config.toml
dataset = "photos of plants and fungi (iNaturalist)"
train_examples = 45211
crop_scale_min = 0.5
translate = 0.12
num_classes = 120
drop_path = 0.1
avg_pool_shortcut = false
widths = [192, 288, 432]
am_softmax_margin = 0.2
optimizer = "normuon"
lr = 0.01
steps = 6900
batch_size = 64
epochs = 9.8
lr_schedule = "poly"
Rows from block 7, named by matrix and row number. Rows with one number belong to one channel. Each number is 200 + 40 x the weight over its row's rms, rounded and kept within 0 to 999. All counts start at 0. After the name is the row's rms in percent of the matrix's.
# convs1: grouped (16 groups) 3x3 conv (model.blocks.7.convs.1.weight, 144x9x3x3), inputs within the group 0-8, a 3x3 kernel for each
# convs2: expand pointwise conv (model.blocks.7.convs.2.weight, 288x144x1x1, transposed), outputs 0-287
convs1.19,103,273,242,286,168,163,282,106,132,180,208,160,143,205,192,166,206,211,221,140,234,226,212,104,259,186,156,151,207,175,170,231,226,175,203,198,182,274,241,265,189,145,288,126,219,150,234,176,219,240,181,223,235,267,218,167,182,203,178,133,260,175,193,222,154,190,182,200,193,213,204,166,198,205,173,212,209,204,182,221,196,187
convs2.19,106,207,169,158,209,211,151,191,202,224,272,177,152,324,219,199,237,155,221,208,173,197,201,163,210,179,254,217,186,91,165,146,150,201,202,215,158,205,152,166,236,169,186,217,176,210,274,212,195,200,181,156,153,254,190,163,203,184,116,193,259,196,124,212,178,214,196,197,112,174,181,180,127,196,162,203,212,167,165,158,185,258,225,211,239,162,133,221,146,167,155,187,205,288,237,138,156,177,202,121,139,208,211,183,163,170,250,303,286,201,195,196,165,174,128,170,191,176,191,200,253,226,173,246,251,174,233,163,262,165,254,141,224,243,217,208,221,266,169,181,261,193,158,223,217,199,222,212,227,159,164,251,258,168,256,220,252,216,200,192,283,194,156,243,174,176,207,187,250,183,214,185,224,141,226,180,170,281,137,198,178,155,195,98,120,168,157,196,264,204,184,198,216,152,213,213,235,197,142,309,193,245,212,141,216,237,194,250,174,213,222,246,228,201,195,226,138,278,127,153,161,206,212,178,187,234,188,190,254,245,179,163,182,154,143,264,154,182,185,146,239,88,238,245,189,238,214,144,195,164,213,187,212,229,220,234,147,198,207,196,202,190,284,125,210,120,179,168,186,193,206,294,213,202,264,207,233,139,171,201,221,186,239,192,173,202,192,204,185
convs1.20,114,209,235,117,214,205,192,235,173,241,167,200,222,230,197,165,220,169,197,257,248,89,174,108,260,133,240,261,197,185,196,177,206,207,227,185,174,216,219,124,174,196,218,187,189,193,189,203,243,215,199,186,233,192,166,272,258,88,122,162,271,138,206,206,170,196,175,218,174,216,191,195,208,256,239,156,175,140,266,177,163,190
convs2.20,096,186,209,242,195,247,198,248,190,219,197,213,216,274,164,162,155,203,238,162,215,239,167,189,301,181,224,160,232,133,205,258,186,200,194,139,239,209,235,177,250,169,123,252,207,148,237,231,167,175,181,196,167,232,177,176,208,195,241,220,217,181,86,181,134,117,215,193,153,169,259,176,224,220,189,336,232,197,207,242,162,241,229,231,192,237,219,207,223,225,174,210,246,256,247,214,172,142,181,176,191,154,177,245,271,160,223,212,262,230,251,174,218,216,133,193,197,174,185,144,241,227,234,187,175,107,227,164,160,179,249,228,180,212,132,128,224,165,168,239,281,239,283,222,220,235,236,267,171,212,209,171,231,149,147,206,264,323,190,191,207,184,169,170,321,213,215,190,194,190,187,190,202,209,173,227,243,210,240,204,186,242,188,113,125,247,198,293,129,99,197,265,202,207,186,140,192,208,162,236,250,129,215,259,261,211,189,279,208,208,188,205,215,238,241,241,219,230,87,213,178,183,205,194,151,199,188,254,217,177,159,170,168,215,183,128,213,181,173,190,157,204,247,227,244,217,217,193,212,254,222,226,188,180,192,164,179,230,245,162,184,234,210,176,175,129,192,169,184,267,126,212,204,163,224,206,235,97,212,209,223,214,187,178,249,182,240,225,189
convs1.21,094,204,137,204,197,176,240,145,155,225,221,225,218,157,224,166,219,167,230,104,277,264,151,166,217,198,159,192,229,203,173,181,169,224,192,193,185,160,216,183,169,169,198,162,175,242,224,164,280,158,216,206,185,178,146,123,232,283,167,154,289,190,129,246,169,185,165,183,212,213,161,202,208,230,251,187,278,161,218,306,203,216
convs2.21,090,215,248,185,113,211,249,329,196,100,173,260,172,183,178,207,287,240,158,234,197,181,198,244,210,181,294,153,197,237,255,269,215,262,139,246,168,229,164,185,256,238,126,244,177,229,253,203,241,189,185,208,213,236,258,162,189,157,217,208,217,210,104,170,273,148,202,183,164,168,218,180,276,288,296,243,157,181,183,220,212,166,227,208,249,208,239,201,244,196,205,208,223,199,229,180,172,222,239,173,183,206,223,190,136,202,153,234,223,247,243,192,208,239,154,126,206,191,229,178,165,177,125,159,169,183,138,222,219,169,297,125,148,194,200,237,171,187,205,228,192,294,231,258,172,170,194,224,140,163,188,194,145,150,204,262,181,163,153,215,238,162,258,163,218,263,231,206,173,176,189,178,189,183,244,240,252,180,236,276,247,131,182,225,187,190,245,251,225,186,177,209,160,236,245,203,242,188,182,197,283,145,163,221,185,159,140,209,274,203,254,197,237,186,179,163,232,206,245,197,206,196,220,193,184,285,174,148,270,234,200,227,246,180,251,234,187,196,256,270,168,223,220,173,234,182,169,175,125,153,236,195,204,233,211,281,269,207,105,193,237,145,154,160,195,207,213,159,217,228,158,199,202,272,227,183,164,171,199,165,195,198,244,209,144,253,211,186,212
convs1.22,101,178,269,284,162,195,195,171,116,184,179,134,110,205,212,249,244,221,196,222,225,227,185,116,136,193,189,230,186,231,207,190,220,200,163,178,196,214,260,205,180,190,243,98,158,157,230,222,205,236,193,212,138,238,213,165,233,240,204,159,161,263,168,170,137,136,218,177,172,270,265,229,199,195,180,260,207,206,171,207,237,134
convs2.22,099,228,196,163,229,196,193,217,195,219,202,251,188,239,161,279,171,226,192,237,199,189,208,221,231,212,164,206,203,187,145,203,243,216,190,234,255,153,140,169,253,177,132,225,211,188,176,249,191,185,219,170,189,227,219,187,160,195,161,257,200,120,175,207,235,172,243,218,232,246,197,207,282,220,248,205,199,186,229,254,204,267,202,226,194,200,281,224,194,160,272,201,167,193,162,231,177,213,147,174,175,159,164,241,221,155,261,172,227,200,160,159,230,234,94,252,137,239,190,257,222,219,136,208,178,159,114,241,267,275,204,193,155,283,273,200,179,255,183,211,225,172,149,235,254,196,193,248,179,206,199,177,156,175,146,195,251,187,181,204,219,153,267,226,212,220,188,227,267,224,216,235,182,183,192,167,198,186,127,211,227,128,214,133,137,203,221,239,199,123,162,249,227,103,241,232,214,236,167,279,148,217,215,226,172,275,152,164,270,193,214,217,161,280,174,145,191,213,166,116,253,237,188,242,144,233,302,136,189,178,197,222,167,231,246,181,196,230,298,146,138,194,186,202,196,234,235,202,278,218,222,234,241,187,213,198,190,239,223,186,252,187,290,106,150,228,242,147,186,238,173,140,192,301,200,226,224,185,153,288,171,192,209,152,158,155,247,225,252
convs1.23,104,231,212,223,219,133,184,207,163,178,201,174,171,163,216,216,205,193,255,286,208,253,248,73,214,192,105,129,161,201,184,204,237,185,227,194,212,267,200,264,242,128,185,123,165,160,155,158,167,216,232,246,218,256,214,252,247,184,290,159,170,216,146,186,213,197,182,210,199,182,165,168,240,194,248,174,230,168,201,166,176,186
convs2.23,099,230,216,205,185,217,217,174,245,181,213,174,262,239,275,194,217,200,221,257,187,202,206,204,232,255,210,211,238,285,153,221,233,146,169,201,243,207,279,249,75,279,192,271,151,198,193,178,186,233,243,240,145,206,235,126,249,262,177,196,208,232,154,196,211,176,234,191,175,199,256,263,179,172,156,243,183,173,132,163,242,215,177,216,237,202,217,255,181,88,248,212,253,193,191,272,236,215,222,159,181,188,217,182,113,232,154,223,215,289,228,252,157,217,135,248,184,266,192,197,225,182,163,189,263,166,145,174,184,130,228,240,251,201,233,165,179,257,258,226,252,224,201,219,192,182,192,259,219,181,161,209,268,215,212,221,265,252,144,157,170,179,172,202,213,221,201,212,131,233,203,184,154,172,153,137,231,185,193,150,257,268,159,160,196,206,221,208,186,249,153,295,183,172,137,260,262,213,215,173,205,157,197,223,177,231,162,189,184,171,188,246,237,184,224,185,218,289,206,214,199,145,202,127,147,136,217,231,235,228,180,168,239,190,104,154,173,161,305,240,211,193,185,205,214,241,242,202,136,125,219,152,223,188,87,247,238,190,161,202,189,106,233,186,242,187,211,240,146,193,174,216,193,170,191,148,179,127,212,134,185,264,197,181,202,186,209,177,229
convs1.24,109,204,209,175,143,133,204,254,235,202,179,143,211,185,236,219,172,204,186,200,271,224,132,81,244,184,244,281,212,145,206,195,244,196,151,225,182,158,269,155,193,95,188,256,211,232,235,197,205,190,186,220,215,198,197,244,283,134,212,126,145,260,194,174,167,171,209,218,238,169,196,195,226,215,261,174,236,173,162,200,198,169
convs2.24,095,227,245,186,202,232,83,187,184,191,132,210,152,238,265,197,215,181,187,228,156,270,150,168,294,163,236,177,241,243,185,200,159,266,181,191,174,183,208,219,232,158,149,248,187,184,244,147,157,287,166,165,217,202,228,197,173,221,276,215,159,202,158,173,165,226,91,216,180,222,227,216,209,203,214,264,218,220,256,186,236,225,238,226,187,241,200,240,242,161,178,281,210,262,194,226,258,187,170,171,172,202,171,233,157,252,145,181,154,243,246,277,214,257,175,221,198,190,190,197,174,174,207,155,192,208,267,230,212,217,273,206,171,219,149,197,156,250,230,253,228,203,226,126,87,197,242,249,237,138,229,229,173,190,202,176,218,199,155,195,116,172,236,234,225,225,244,204,237,128,198,238,173,175,202,181,192,222,198,211,199,190,207,144,243,294,236,245,246,112,227,194,99,167,187,166,210,217,185,256,180,217,237,247,193,137,156,183,125,248,231,257,192,225,242,171,160,189,238,189,154,198,237,225,180,220,208,284,205,163,135,182,160,137,167,237,122,266,205,145,213,184,179,267,237,192,206,180,222,165,232,233,194,215,235,243,239,204,157,194,257,213,172,288,168,245,180,155,205,171,167,123,179,167,217,170,259,74,221,198,149,222,203,193,228,171,109,184,225
convs1.25,098,200,188,204,254,254,209,155,168,210,141,202,157,241,169,248,276,294,278,221,216,163,223,282,183,184,194,215,238,228,222,184,204,178,216,177,172,152,192,167,193,247,176,166,158,181,238,221,191,168,193,214,165,148,173,172,245,168,237,206,263,248,236,262,161,223,166,235,166,293,290,277,290,219,212,187,221,180,179,236,187,176
convs2.25,092,172,155,222,264,101,223,137,169,294,173,221,217,199,258,204,190,199,186,207,199,161,204,219,156,175,212,210,220,187,177,227,218,235,176,215,156,213,175,222,207,185,175,218,205,215,190,217,152,259,158,259,189,185,219,210,146,168,162,246,159,169,236,195,275,158,245,151,199,203,221,203,213,251,113,203,130,198,179,227,206,180,171,153,221,293,282,227,208,261,148,185,167,169,170,235,217,170,197,244,216,242,159,241,264,206,222,185,196,179,205,209,259,150,141,221,183,222,133,165,185,212,184,164,218,198,227,255,162,228,198,233,187,231,194,109,181,165,174,169,172,249,289,267,259,208,189,171,207,168,180,156,220,178,207,200,243,202,238,155,209,248,213,177,213,211,314,169,172,285,136,209,212,191,109,161,226,172,170,178,219,189,252,242,205,188,181,252,171,157,232,256,212,186,222,178,202,253,181,182,163,217,213,253,171,222,178,182,202,267,180,220,212,184,225,212,96,181,244,126,116,183,201,206,206,188,257,194,215,82,309,259,158,192,272,252,202,208,176,297,191,249,235,275,204,175,203,200,251,216,157,221,150,82,261,143,123,183,177,164,196,247,221,238,236,232,167,225,225,146,189,193,178,224,280,215,149,237,197,123,179,165,222,295,154,238,189,207,198
convs1.26,089,212,104,214,213,206,176,264,307,206,180,247,220,248,163,254,202,185,241,146,172,172,231,164,150,186,249,254,199,208,174,206,200,215,186,191,157,184,109,182,222,229,132,198,282,138,191,224,141,160,199,220,203,142,229,212,164,164,207,141,130,250,218,150,182,221,236,221,177,213,179,228,172,188,165,137,185,190,158,124,216,140
convs2.26,094,227,146,215,245,237,248,171,200,220,219,246,255,204,252,227,196,181,163,122,227,233,162,222,232,226,127,202,247,190,241,204,150,179,184,225,164,233,288,132,221,245,212,271,209,203,281,180,183,195,203,163,127,262,197,248,155,213,235,253,243,209,174,195,105,278,236,186,247,217,186,220,208,162,202,244,211,237,171,254,267,283,218,190,145,235,199,156,198,183,200,277,227,118,202,226,217,152,231,226,225,145,214,185,216,181,208,254,242,217,89,211,200,206,231,114,223,179,191,190,219,300,225,208,207,242,230,215,153,257,226,235,154,83,154,135,116,195,168,154,163,194,75,185,212,126,131,204,136,177,138,192,228,223,220,150,177,205,159,213,168,216,160,201,184,215,221,227,203,216,226,224,170,195,204,202,261,270,121,272,244,149,211,221,221,177,207,189,202,198,184,231,191,288,182,150,256,274,211,259,183,246,211,143,230,161,159,263,193,201,228,226,187,138,216,264,179,234,192,257,252,172,199,248,243,217,176,163,255,245,221,223,217,169,172,158,178,217,195,192,256,183,190,159,165,195,209,234,197,210,218,236,245,218,179,207,239,243,227,166,191,274,267,241,206,242,169,132,181,212,176,275,231,145,188,213,194,244,202,244,265,235,208,167,196,199,264,198,165
convs1.27,104,228,203,185,190,211,212,164,174,177,231,182,197,169,146,181,204,161,249,228,208,203,172,154,206,230,161,208,160,205,145,210,242,179,133,187,190,245,200,156,158,129,248,131,250,263,370,273,148,189,133,209,135,139,240,170,195,210,220,227,158,220,148,192,143,136,217,214,232,187,172,194,180,213,163,159,173,189,179,222,227,198
convs2.27,104,171,206,99,150,166,221,169,261,218,200,178,111,185,236,231,175,176,235,213,236,244,179,194,162,173,192,191,179,231,257,227,178,164,230,196,183,182,257,195,239,165,166,233,250,216,155,172,204,202,245,136,161,174,137,223,140,177,263,188,232,223,177,207,282,223,191,157,157,238,165,150,164,203,275,176,175,246,207,223,184,215,128,208,207,207,163,226,243,182,200,133,246,243,134,234,168,241,92,173,166,227,185,164,201,143,238,132,259,191,206,199,205,241,145,255,226,97,241,197,242,135,146,178,205,141,243,197,245,234,191,231,239,212,224,210,272,194,157,236,248,164,219,209,261,213,234,191,197,121,146,194,203,173,228,249,203,195,197,215,253,224,181,224,214,191,187,211,267,213,118,189,221,170,150,202,211,212,197,246,210,223,189,249,210,88,235,212,188,231,227,185,315,222,189,262,251,205,189,186,226,190,223,226,186,238,131,205,147,110,163,218,185,152,220,182,278,186,234,239,146,179,182,152,149,151,155,253,150,105,223,235,168,190,255,203,245,148,288,180,150,250,195,295,176,226,200,217,253,135,199,168,157,204,172,172,277,241,207,205,234,146,184,255,106,211,169,179,244,229,179,233,199,237,155,215,224,200,157,205,243,217,175,214,215,221,130,277,209
convs1.28,102,162,185,147,169,176,249,162,311,270,226,159,176,176,236,187,145,238,163,262,215,232,153,165,161,137,209,161,225,201,232,216,88,238,230,138,210,225,168,177,183,216,271,168,127,164,145,230,156,239,181,209,227,195,205,189,166,169,204,206,157,229,242,206,151,215,267,229,225,271,199,238,212,238,190,266,220,177,164,205,220,174
convs2.28,103,205,230,244,238,192,140,168,164,262,192,211,135,207,143,193,187,189,211,163,161,178,191,258,177,159,261,159,241,163,225,207,199,167,180,221,174,149,176,212,241,236,200,231,249,198,199,225,171,259,148,236,238,179,123,208,190,132,169,165,194,245,213,215,174,230,233,229,172,169,165,150,194,177,197,154,183,266,198,236,171,183,204,174,259,145,292,254,173,212,248,184,205,199,230,203,198,145,164,238,289,224,149,239,225,336,193,264,274,217,267,234,211,134,206,259,230,146,173,200,221,267,131,209,202,172,154,165,196,261,267,134,181,187,197,245,239,248,230,241,144,217,182,280,177,214,215,185,200,223,236,204,221,187,240,280,165,169,214,211,229,204,169,171,229,165,193,276,206,164,222,267,165,238,230,209,158,175,198,222,209,237,126,204,259,229,199,186,318,270,222,191,221,191,210,217,206,195,247,218,187,242,204,197,198,218,190,229,186,205,303,219,227,237,254,217,172,197,236,115,274,251,198,255,165,215,205,200,209,217,201,247,202,222,158,253,219,258,126,203,148,216,192,276,151,277,166,177,182,194,155,170,204,213,204,195,279,150,263,215,240,118,179,117,140,184,196,251,214,195,164,214,195,229,142,188,207,200,243,254,290,115,250,126,134,202,196,214,246
convs1.29,103,196,168,190,175,186,170,254,233,112,194,146,190,163,199,183,189,247,262,194,182,163,193,163,151,271,274,212,158,281,251,151,147,256,173,268,265,148,276,211,146,154,308,165,211,236,216,255,148,209,158,150,191,183,235,200,221,188,158,186,260,207,190,191,248,166,172,218,207,195,180,138,189,215,209,161,195,222,179,200,177,177
convs2.29,098,204,235,161,204,201,214,186,170,93,156,203,226,173,137,236,157,208,164,232,164,168,224,148,242,217,170,226,211,153,193,191,182,201,172,200,209,213,169,226,225,243,202,256,201,238,188,195,109,208,247,163,216,182,166,212,179,263,195,198,206,151,247,99,228,183,109,211,194,242,162,205,263,221,222,253,287,185,254,280,229,274,202,173,185,161,191,234,180,260,280,203,211,124,207,155,181,197,297,225,192,215,209,198,209,261,216,172,212,195,188,141,188,168,244,255,161,139,203,189,185,174,171,263,141,167,166,194,175,228,165,213,121,181,143,285,175,171,298,177,180,132,243,181,169,134,140,161,184,195,180,187,238,171,244,146,207,241,174,236,234,179,208,192,286,254,147,205,121,199,163,171,190,208,153,176,194,207,240,183,211,208,201,225,204,195,259,164,245,265,177,202,253,186,227,195,253,217,209,217,187,196,176,196,164,318,207,227,189,158,245,159,234,234,200,156,234,156,234,204,253,215,298,205,217,130,208,155,213,185,247,161,184,235,206,169,219,282,254,180,159,246,176,210,275,130,186,185,181,212,214,197,194,213,136,236,213,155,280,223,193,208,159,197,223,228,157,236,237,172,125,225,196,240,267,224,140,200,209,300,195,162,207,117,291,115,192,168,154
convs1.30,102,263,218,188,260,65,255,280,296,293,157,171,183,214,152,235,209,286,266,220,193,157,233,162,192,231,250,223,270,208,246,250,192,222,150,196,122,183,203,176,149,227,130,160,184,154,223,228,210,191,224,207,166,162,211,156,198,212,212,202,205,201,234,163,213,185,204,201,223,196,223,180,176,206,201,188,164,239,206,212,170,173
convs2.30,103,221,172,210,226,180,204,139,176,207,239,168,190,198,179,197,190,228,145,198,167,213,177,206,213,231,201,240,197,234,154,190,146,214,143,233,224,217,185,243,147,165,245,241,250,351,214,218,195,213,175,257,153,135,155,147,280,229,218,193,268,197,227,167,211,193,176,121,232,134,245,255,191,180,176,171,218,233,200,195,157,176,145,229,213,201,228,206,236,188,217,160,155,282,134,102,165,121,158,182,66,236,185,265,178,237,222,209,148,160,210,175,272,185,200,201,224,220,237,231,110,167,208,166,181,128,149,178,150,196,211,188,219,194,198,205,200,207,274,175,205,122,195,195,152,164,239,158,179,218,319,190,233,223,238,223,184,223,230,278,232,257,217,206,213,237,191,184,173,200,257,243,201,215,155,114,195,199,147,118,156,132,185,225,210,237,127,219,225,188,150,259,216,236,179,218,215,104,149,141,217,251,228,174,208,198,222,217,142,177,227,168,208,167,237,164,283,153,204,187,198,221,185,189,228,174,229,141,219,198,192,196,218,234,215,185,185,252,233,162,173,212,204,189,210,156,124,105,237,165,174,218,198,166,129,232,265,223,169,207,142,189,169,186,186,222,172,229,188,168,211,170,228,262,207,228,166,250,160,151,235,181,224,150,181,58,147,233,203
convs1.31,103,127,128,213,218,193,131,305,209,220,169,229,309,169,173,176,251,169,147,198,207,259,224,167,214,218,175,206,223,185,190,277,153,183,128,153,235,215,188,198,263,121,203,193,176,221,217,234,130,243,226,95,210,146,176,236,244,156,211,188,185,184,165,197,198,199,170,262,223,218,170,211,236,174,192,187,201,220,175,156,182,238
convs2.31,096,151,205,144,257,210,131,315,157,230,192,189,195,219,182,261,195,168,184,151,148,153,158,207,245,233,217,272,282,253,199,260,104,199,227,224,187,170,201,255,194,202,180,231,260,259,221,241,216,262,234,220,157,222,226,208,200,224,235,228,184,191,233,244,282,178,194,245,224,240,164,134,242,149,186,152,190,168,208,205,195,167,153,207,232,185,181,223,199,87,244,222,143,234,153,170,188,240,222,180,188,187,130,226,226,207,174,252,195,195,242,227,148,219,153,222,175,201,187,188,208,212,201,172,180,170,192,269,222,228,263,194,225,168,313,183,232,196,181,184,185,228,209,204,232,208,196,260,227,210,226,182,198,170,296,203,214,235,75,188,186,238,194,249,175,250,170,173,223,227,188,208,164,175,258,208,258,259,155,213,231,223,127,186,199,258,139,187,296,130,237,213,239,161,230,241,204,170,204,222,193,179,228,194,205,236,250,238,227,168,193,199,188,225,137,204,207,280,197,217,172,182,209,229,210,181,291,288,230,96,171,218,238,226,199,275,198,209,226,136,154,181,171,201,312,268,185,257,221,162,231,104,171,201,220,223,228,281,154,206,240,162,225,239,232,212,198,166,201,236,232,308,202,168,172,178,197,231,230,198,144,194,206,120,206,170,217,187,280
convs1.32,094,245,256,258,187,172,264,153,155,226,245,249,250,158,183,185,183,165,155,234,200,209,190,175,284,140,169,157,171,115,239,241,154,168,183,203,186,215,170,160,187,195,128,169,176,162,294,203,207,177,214,152,230,183,142,181,170,182,198,210,189,222,267,172,221,200,255,164,214,144,187,188,193,147,156,252,324,189,237,196,215,196
convs2.32,103,181,225,150,138,189,189,176,178,183,121,162,282,178,159,101,188,204,208,209,213,195,201,269,154,190,251,155,187,264,272,192,168,212,244,212,199,191,210,161,297,232,167,226,236,307,188,216,261,191,176,273,140,180,208,229,175,223,175,220,169,211,237,171,158,172,251,216,199,232,211,160,248,103,240,133,193,158,229,180,184,190,209,252,150,175,224,241,172,222,209,244,288,217,204,171,147,173,154,164,238,240,154,149,173,218,282,199,205,224,266,239,239,175,131,172,192,171,201,231,166,188,191,139,235,196,183,220,180,225,197,156,136,203,229,175,207,171,233,155,196,165,226,275,235,163,204,230,305,156,181,245,132,194,228,78,249,77,157,226,235,204,242,198,194,193,191,176,241,221,179,198,151,212,127,196,119,240,166,294,196,162,220,222,198,115,158,227,201,204,236,226,215,175,191,177,174,132,134,234,196,133,189,223,238,228,230,171,143,217,285,204,176,216,177,249,209,179,185,246,215,180,230,196,230,244,146,280,230,227,216,162,201,191,227,212,204,181,241,276,111,176,210,214,166,199,235,202,190,186,267,248,191,196,221,187,192,243,214,295,171,263,200,208,109,188,225,195,192,184,178,219,224,220,224,278,224,207,224,168,239,227,156,195,159,182,130,242,190
convs1.33,099,191,216,164,182,207,187,190,168,203,195,227,222,224,266,186,219,168,141,188,212,164,208,213,228,186,196,183,131,172,93,190,139,191,323,285,307,154,203,146,168,125,216,216,257,287,168,176,134,164,158,222,225,272,250,211,166,243,180,209,186,181,177,157,232,202,202,194,172,221,191,174,129,200,195,173,183,203,195,191,192,221
convs2.33,105,144,272,134,227,206,133,161,252,204,188,166,231,264,167,201,227,162,183,137,179,227,216,241,236,168,225,216,246,222,125,226,246,143,179,200,222,129,234,248,124,203,203,275,169,224,188,239,204,202,162,205,228,207,185,259,228,251,184,229,216,161,169,198,210,160,272,201,284,151,162,133,302,233,202,179,235,133,224,205,210,177,198,240,165,126,104,145,123,224,197,186,140,211,169,207,198,202,252,189,183,232,224,176,127,267,244,181,216,225,207,282,214,282,242,216,163,226,228,209,223,234,146,246,162,175,195,168,207,211,178,196,231,193,204,185,218,182,154,193,186,145,150,231,217,209,147,122,167,165,214,210,179,182,240,242,257,179,208,231,165,163,197,222,226,185,37,246,238,192,117,146,156,255,171,172,242,224,225,215,206,133,182,199,176,234,233,131,197,230,94,180,222,233,153,219,152,210,280,196,174,227,223,148,214,230,258,198,181,192,239,185,159,193,219,168,211,246,258,217,194,202,245,197,159,184,218,234,122,196,192,134,249,256,160,174,168,195,172,140,162,244,164,212,212,201,201,233,131,169,213,177,206,190,241,168,195,229,117,185,219,228,266,169,199,214,256,267,188,191,221,121,170,235,179,166,105,167,160,242,250,133,179,167,171,216,215,235,224
convs1.34,109,225,223,156,217,202,189,221,123,189,216,150,243,188,208,210,174,202,179,237,210,166,201,133,241,186,226,185,149,114,160,204,206,196,225,257,228,129,191,207,214,95,241,211,335,279,177,204,182,248,181,172,194,136,168,188,223,228,198,214,157,194,182,233,110,227,217,167,121,211,251,260,219,256,191,215,186,199,184,209,186,147
convs2.34,104,145,301,206,188,206,242,213,203,238,175,159,237,223,150,240,211,170,171,243,230,164,145,106,195,175,277,205,204,215,193,168,134,184,191,202,191,192,193,168,170,193,223,199,234,242,218,236,211,155,164,208,231,225,203,180,217,215,211,243,174,219,189,201,176,220,232,191,210,182,174,183,260,258,171,201,258,135,235,178,180,108,277,137,126,276,191,213,210,185,173,237,121,195,171,169,292,218,163,216,224,216,236,180,164,182,192,157,241,183,181,231,286,216,197,193,181,216,174,162,212,151,232,203,145,196,207,198,184,190,171,237,205,227,139,241,182,134,227,141,197,232,230,163,190,211,199,222,218,173,172,208,163,203,119,213,184,166,219,203,276,228,244,194,164,183,195,257,201,224,200,145,264,186,118,169,121,218,194,194,210,243,242,195,193,229,187,212,187,184,271,214,175,234,265,211,201,172,271,124,242,174,106,242,191,178,267,268,170,257,225,211,226,191,205,127,174,240,146,197,229,265,161,203,129,137,231,160,214,236,191,250,199,124,188,286,119,145,262,204,173,215,133,236,197,168,136,150,153,208,161,135,171,209,191,239,204,226,229,219,207,308,216,265,193,298,177,145,149,196,88,183,134,153,231,209,190,102,137,172,190,237,167,187,241,159,266,177,232
convs1.35,100,228,175,202,197,237,125,232,178,244,212,186,198,146,210,147,173,145,149,231,269,185,134,188,169,215,178,192,186,175,190,204,178,206,182,266,230,193,201,179,260,125,195,170,184,213,293,305,233,277,111,166,260,237,134,208,199,210,166,193,218,198,166,171,206,205,174,187,134,276,257,217,270,179,187,220,176,245,205,192,146,208
convs2.35,101,159,201,127,256,133,199,137,155,158,225,166,262,209,183,199,213,213,214,121,182,172,159,204,287,214,164,210,155,173,202,150,227,280,207,169,162,165,193,212,235,226,161,202,146,214,198,146,138,221,251,209,153,234,216,160,232,222,230,177,262,249,219,263,154,225,173,267,107,198,196,211,149,201,198,178,174,188,221,240,248,167,155,158,207,235,208,158,143,225,170,162,189,206,160,187,155,168,137,189,147,189,235,259,267,268,251,177,186,199,200,181,167,200,151,235,267,135,168,225,146,207,182,251,205,208,256,229,232,141,206,268,134,239,202,214,271,221,217,239,155,176,147,173,284,223,178,224,161,287,184,245,247,269,175,196,242,180,236,156,250,241,157,328,174,169,112,229,124,161,208,206,202,263,125,157,121,202,215,213,210,161,268,236,164,201,189,202,154,261,150,209,206,196,208,213,152,233,216,191,133,231,179,193,228,206,167,145,193,180,223,172,227,212,130,209,196,183,186,218,242,211,213,199,160,169,171,262,189,183,225,219,184,250,177,226,232,188,175,106,179,197,191,127,169,226,152,217,127,239,209,170,290,251,171,211,195,210,239,246,260,269,167,133,244,182,182,239,198,180,180,253,137,254,166,235,196,206,243,202,254,167,255,185,281,210,208,172,238
convs1.36,097,191,256,192,270,191,180,221,151,196,236,192,157,217,149,195,124,152,233,182,223,268,256,143,208,173,270,178,220,191,220,253,179,199,210,212,121,131,202,236,155,166,191,206,191,161,176,140,164,219,232,206,254,248,278,132,175,169,195,217,184,206,164,183,245,171,162,185,226,205,154,160,168,274,192,193,271,242,134,138,137,155
convs2.36,103,183,196,218,204,226,180,241,196,236,234,223,280,192,218,187,169,221,255,238,263,173,169,139,187,215,200,125,146,260,166,168,185,147,214,217,179,237,277,200,195,213,145,170,202,207,196,147,181,200,193,157,200,285,93,169,232,175,251,225,205,222,260,189,180,211,195,227,119,173,263,144,200,173,236,153,236,208,206,221,142,191,163,200,145,215,214,151,144,217,245,176,244,267,226,180,238,265,213,201,215,213,189,234,123,145,237,199,145,303,260,177,315,158,60,165,226,210,199,208,266,172,272,242,220,141,146,132,209,207,165,198,214,208,163,204,257,226,138,180,240,131,195,226,211,154,219,201,230,188,242,200,262,296,152,158,227,183,211,206,224,197,190,229,188,171,235,260,223,203,234,166,212,134,190,203,174,139,198,183,213,202,253,219,253,199,251,104,169,170,182,205,228,199,184,153,153,252,278,185,186,179,203,251,173,188,208,216,182,198,224,193,125,203,173,193,161,177,199,206,207,198,213,94,207,132,264,223,259,152,206,226,173,230,172,141,179,161,293,184,229,194,180,194,274,199,186,257,212,196,203,226,223,290,265,247,244,211,91,186,254,263,207,175,179,208,217,222,211,246,180,156,129,193,204,207,183,199,193,204,209,195,218,186,256,150,119,207,184
convs1.37,085,207,234,220,218,124,230,172,227,186,187,185,234,191,222,290,236,223,276,144,227,178,176,206,206,112,216,187,244,195,216,149,198,104,187,125,126,243,206,191,247,194,141,226,200,216,164,187,203,191,169,221,205,219,229,211,185,298,217,227,241,200,165,245,147,194,121,227,178,189,168,166,169,169,157,212,175,232,144,187,173,92
convs2.37,104,247,239,209,158,135,159,170,112,228,176,159,159,161,228,161,184,261,213,125,267,176,216,194,218,147,168,224,193,211,250,213,234,136,159,156,186,189,195,149,181,204,217,236,148,212,152,182,187,229,205,135,198,186,121,217,243,227,161,126,161,131,176,156,189,239,188,167,166,241,189,196,179,138,186,158,139,189,162,230,258,223,209,154,251,220,254,250,216,205,175,249,195,168,201,190,249,135,210,209,215,180,257,248,176,206,228,206,171,220,117,184,277,186,232,239,181,281,239,195,230,185,191,213,234,258,206,251,250,257,279,168,167,212,205,212,180,188,294,196,266,96,208,254,174,277,218,171,223,233,269,241,154,222,237,142,269,153,180,176,245,188,186,148,253,174,143,217,228,210,283,283,239,210,266,187,203,119,220,198,212,195,236,193,195,146,211,151,199,207,200,132,240,263,172,177,131,221,230,198,284,191,281,173,172,159,282,169,174,192,238,203,179,151,202,204,188,171,199,159,241,198,180,260,168,247,177,210,154,248,103,176,230,212,225,184,187,203,148,176,196,207,193,224,151,210,130,226,235,228,244,225,250,227,233,218,210,137,231,265,150,186,187,218,214,256,214,223,248,239,256,148,201,236,142,177,147,232,235,107,153,168,187,248,169,247,149,185,214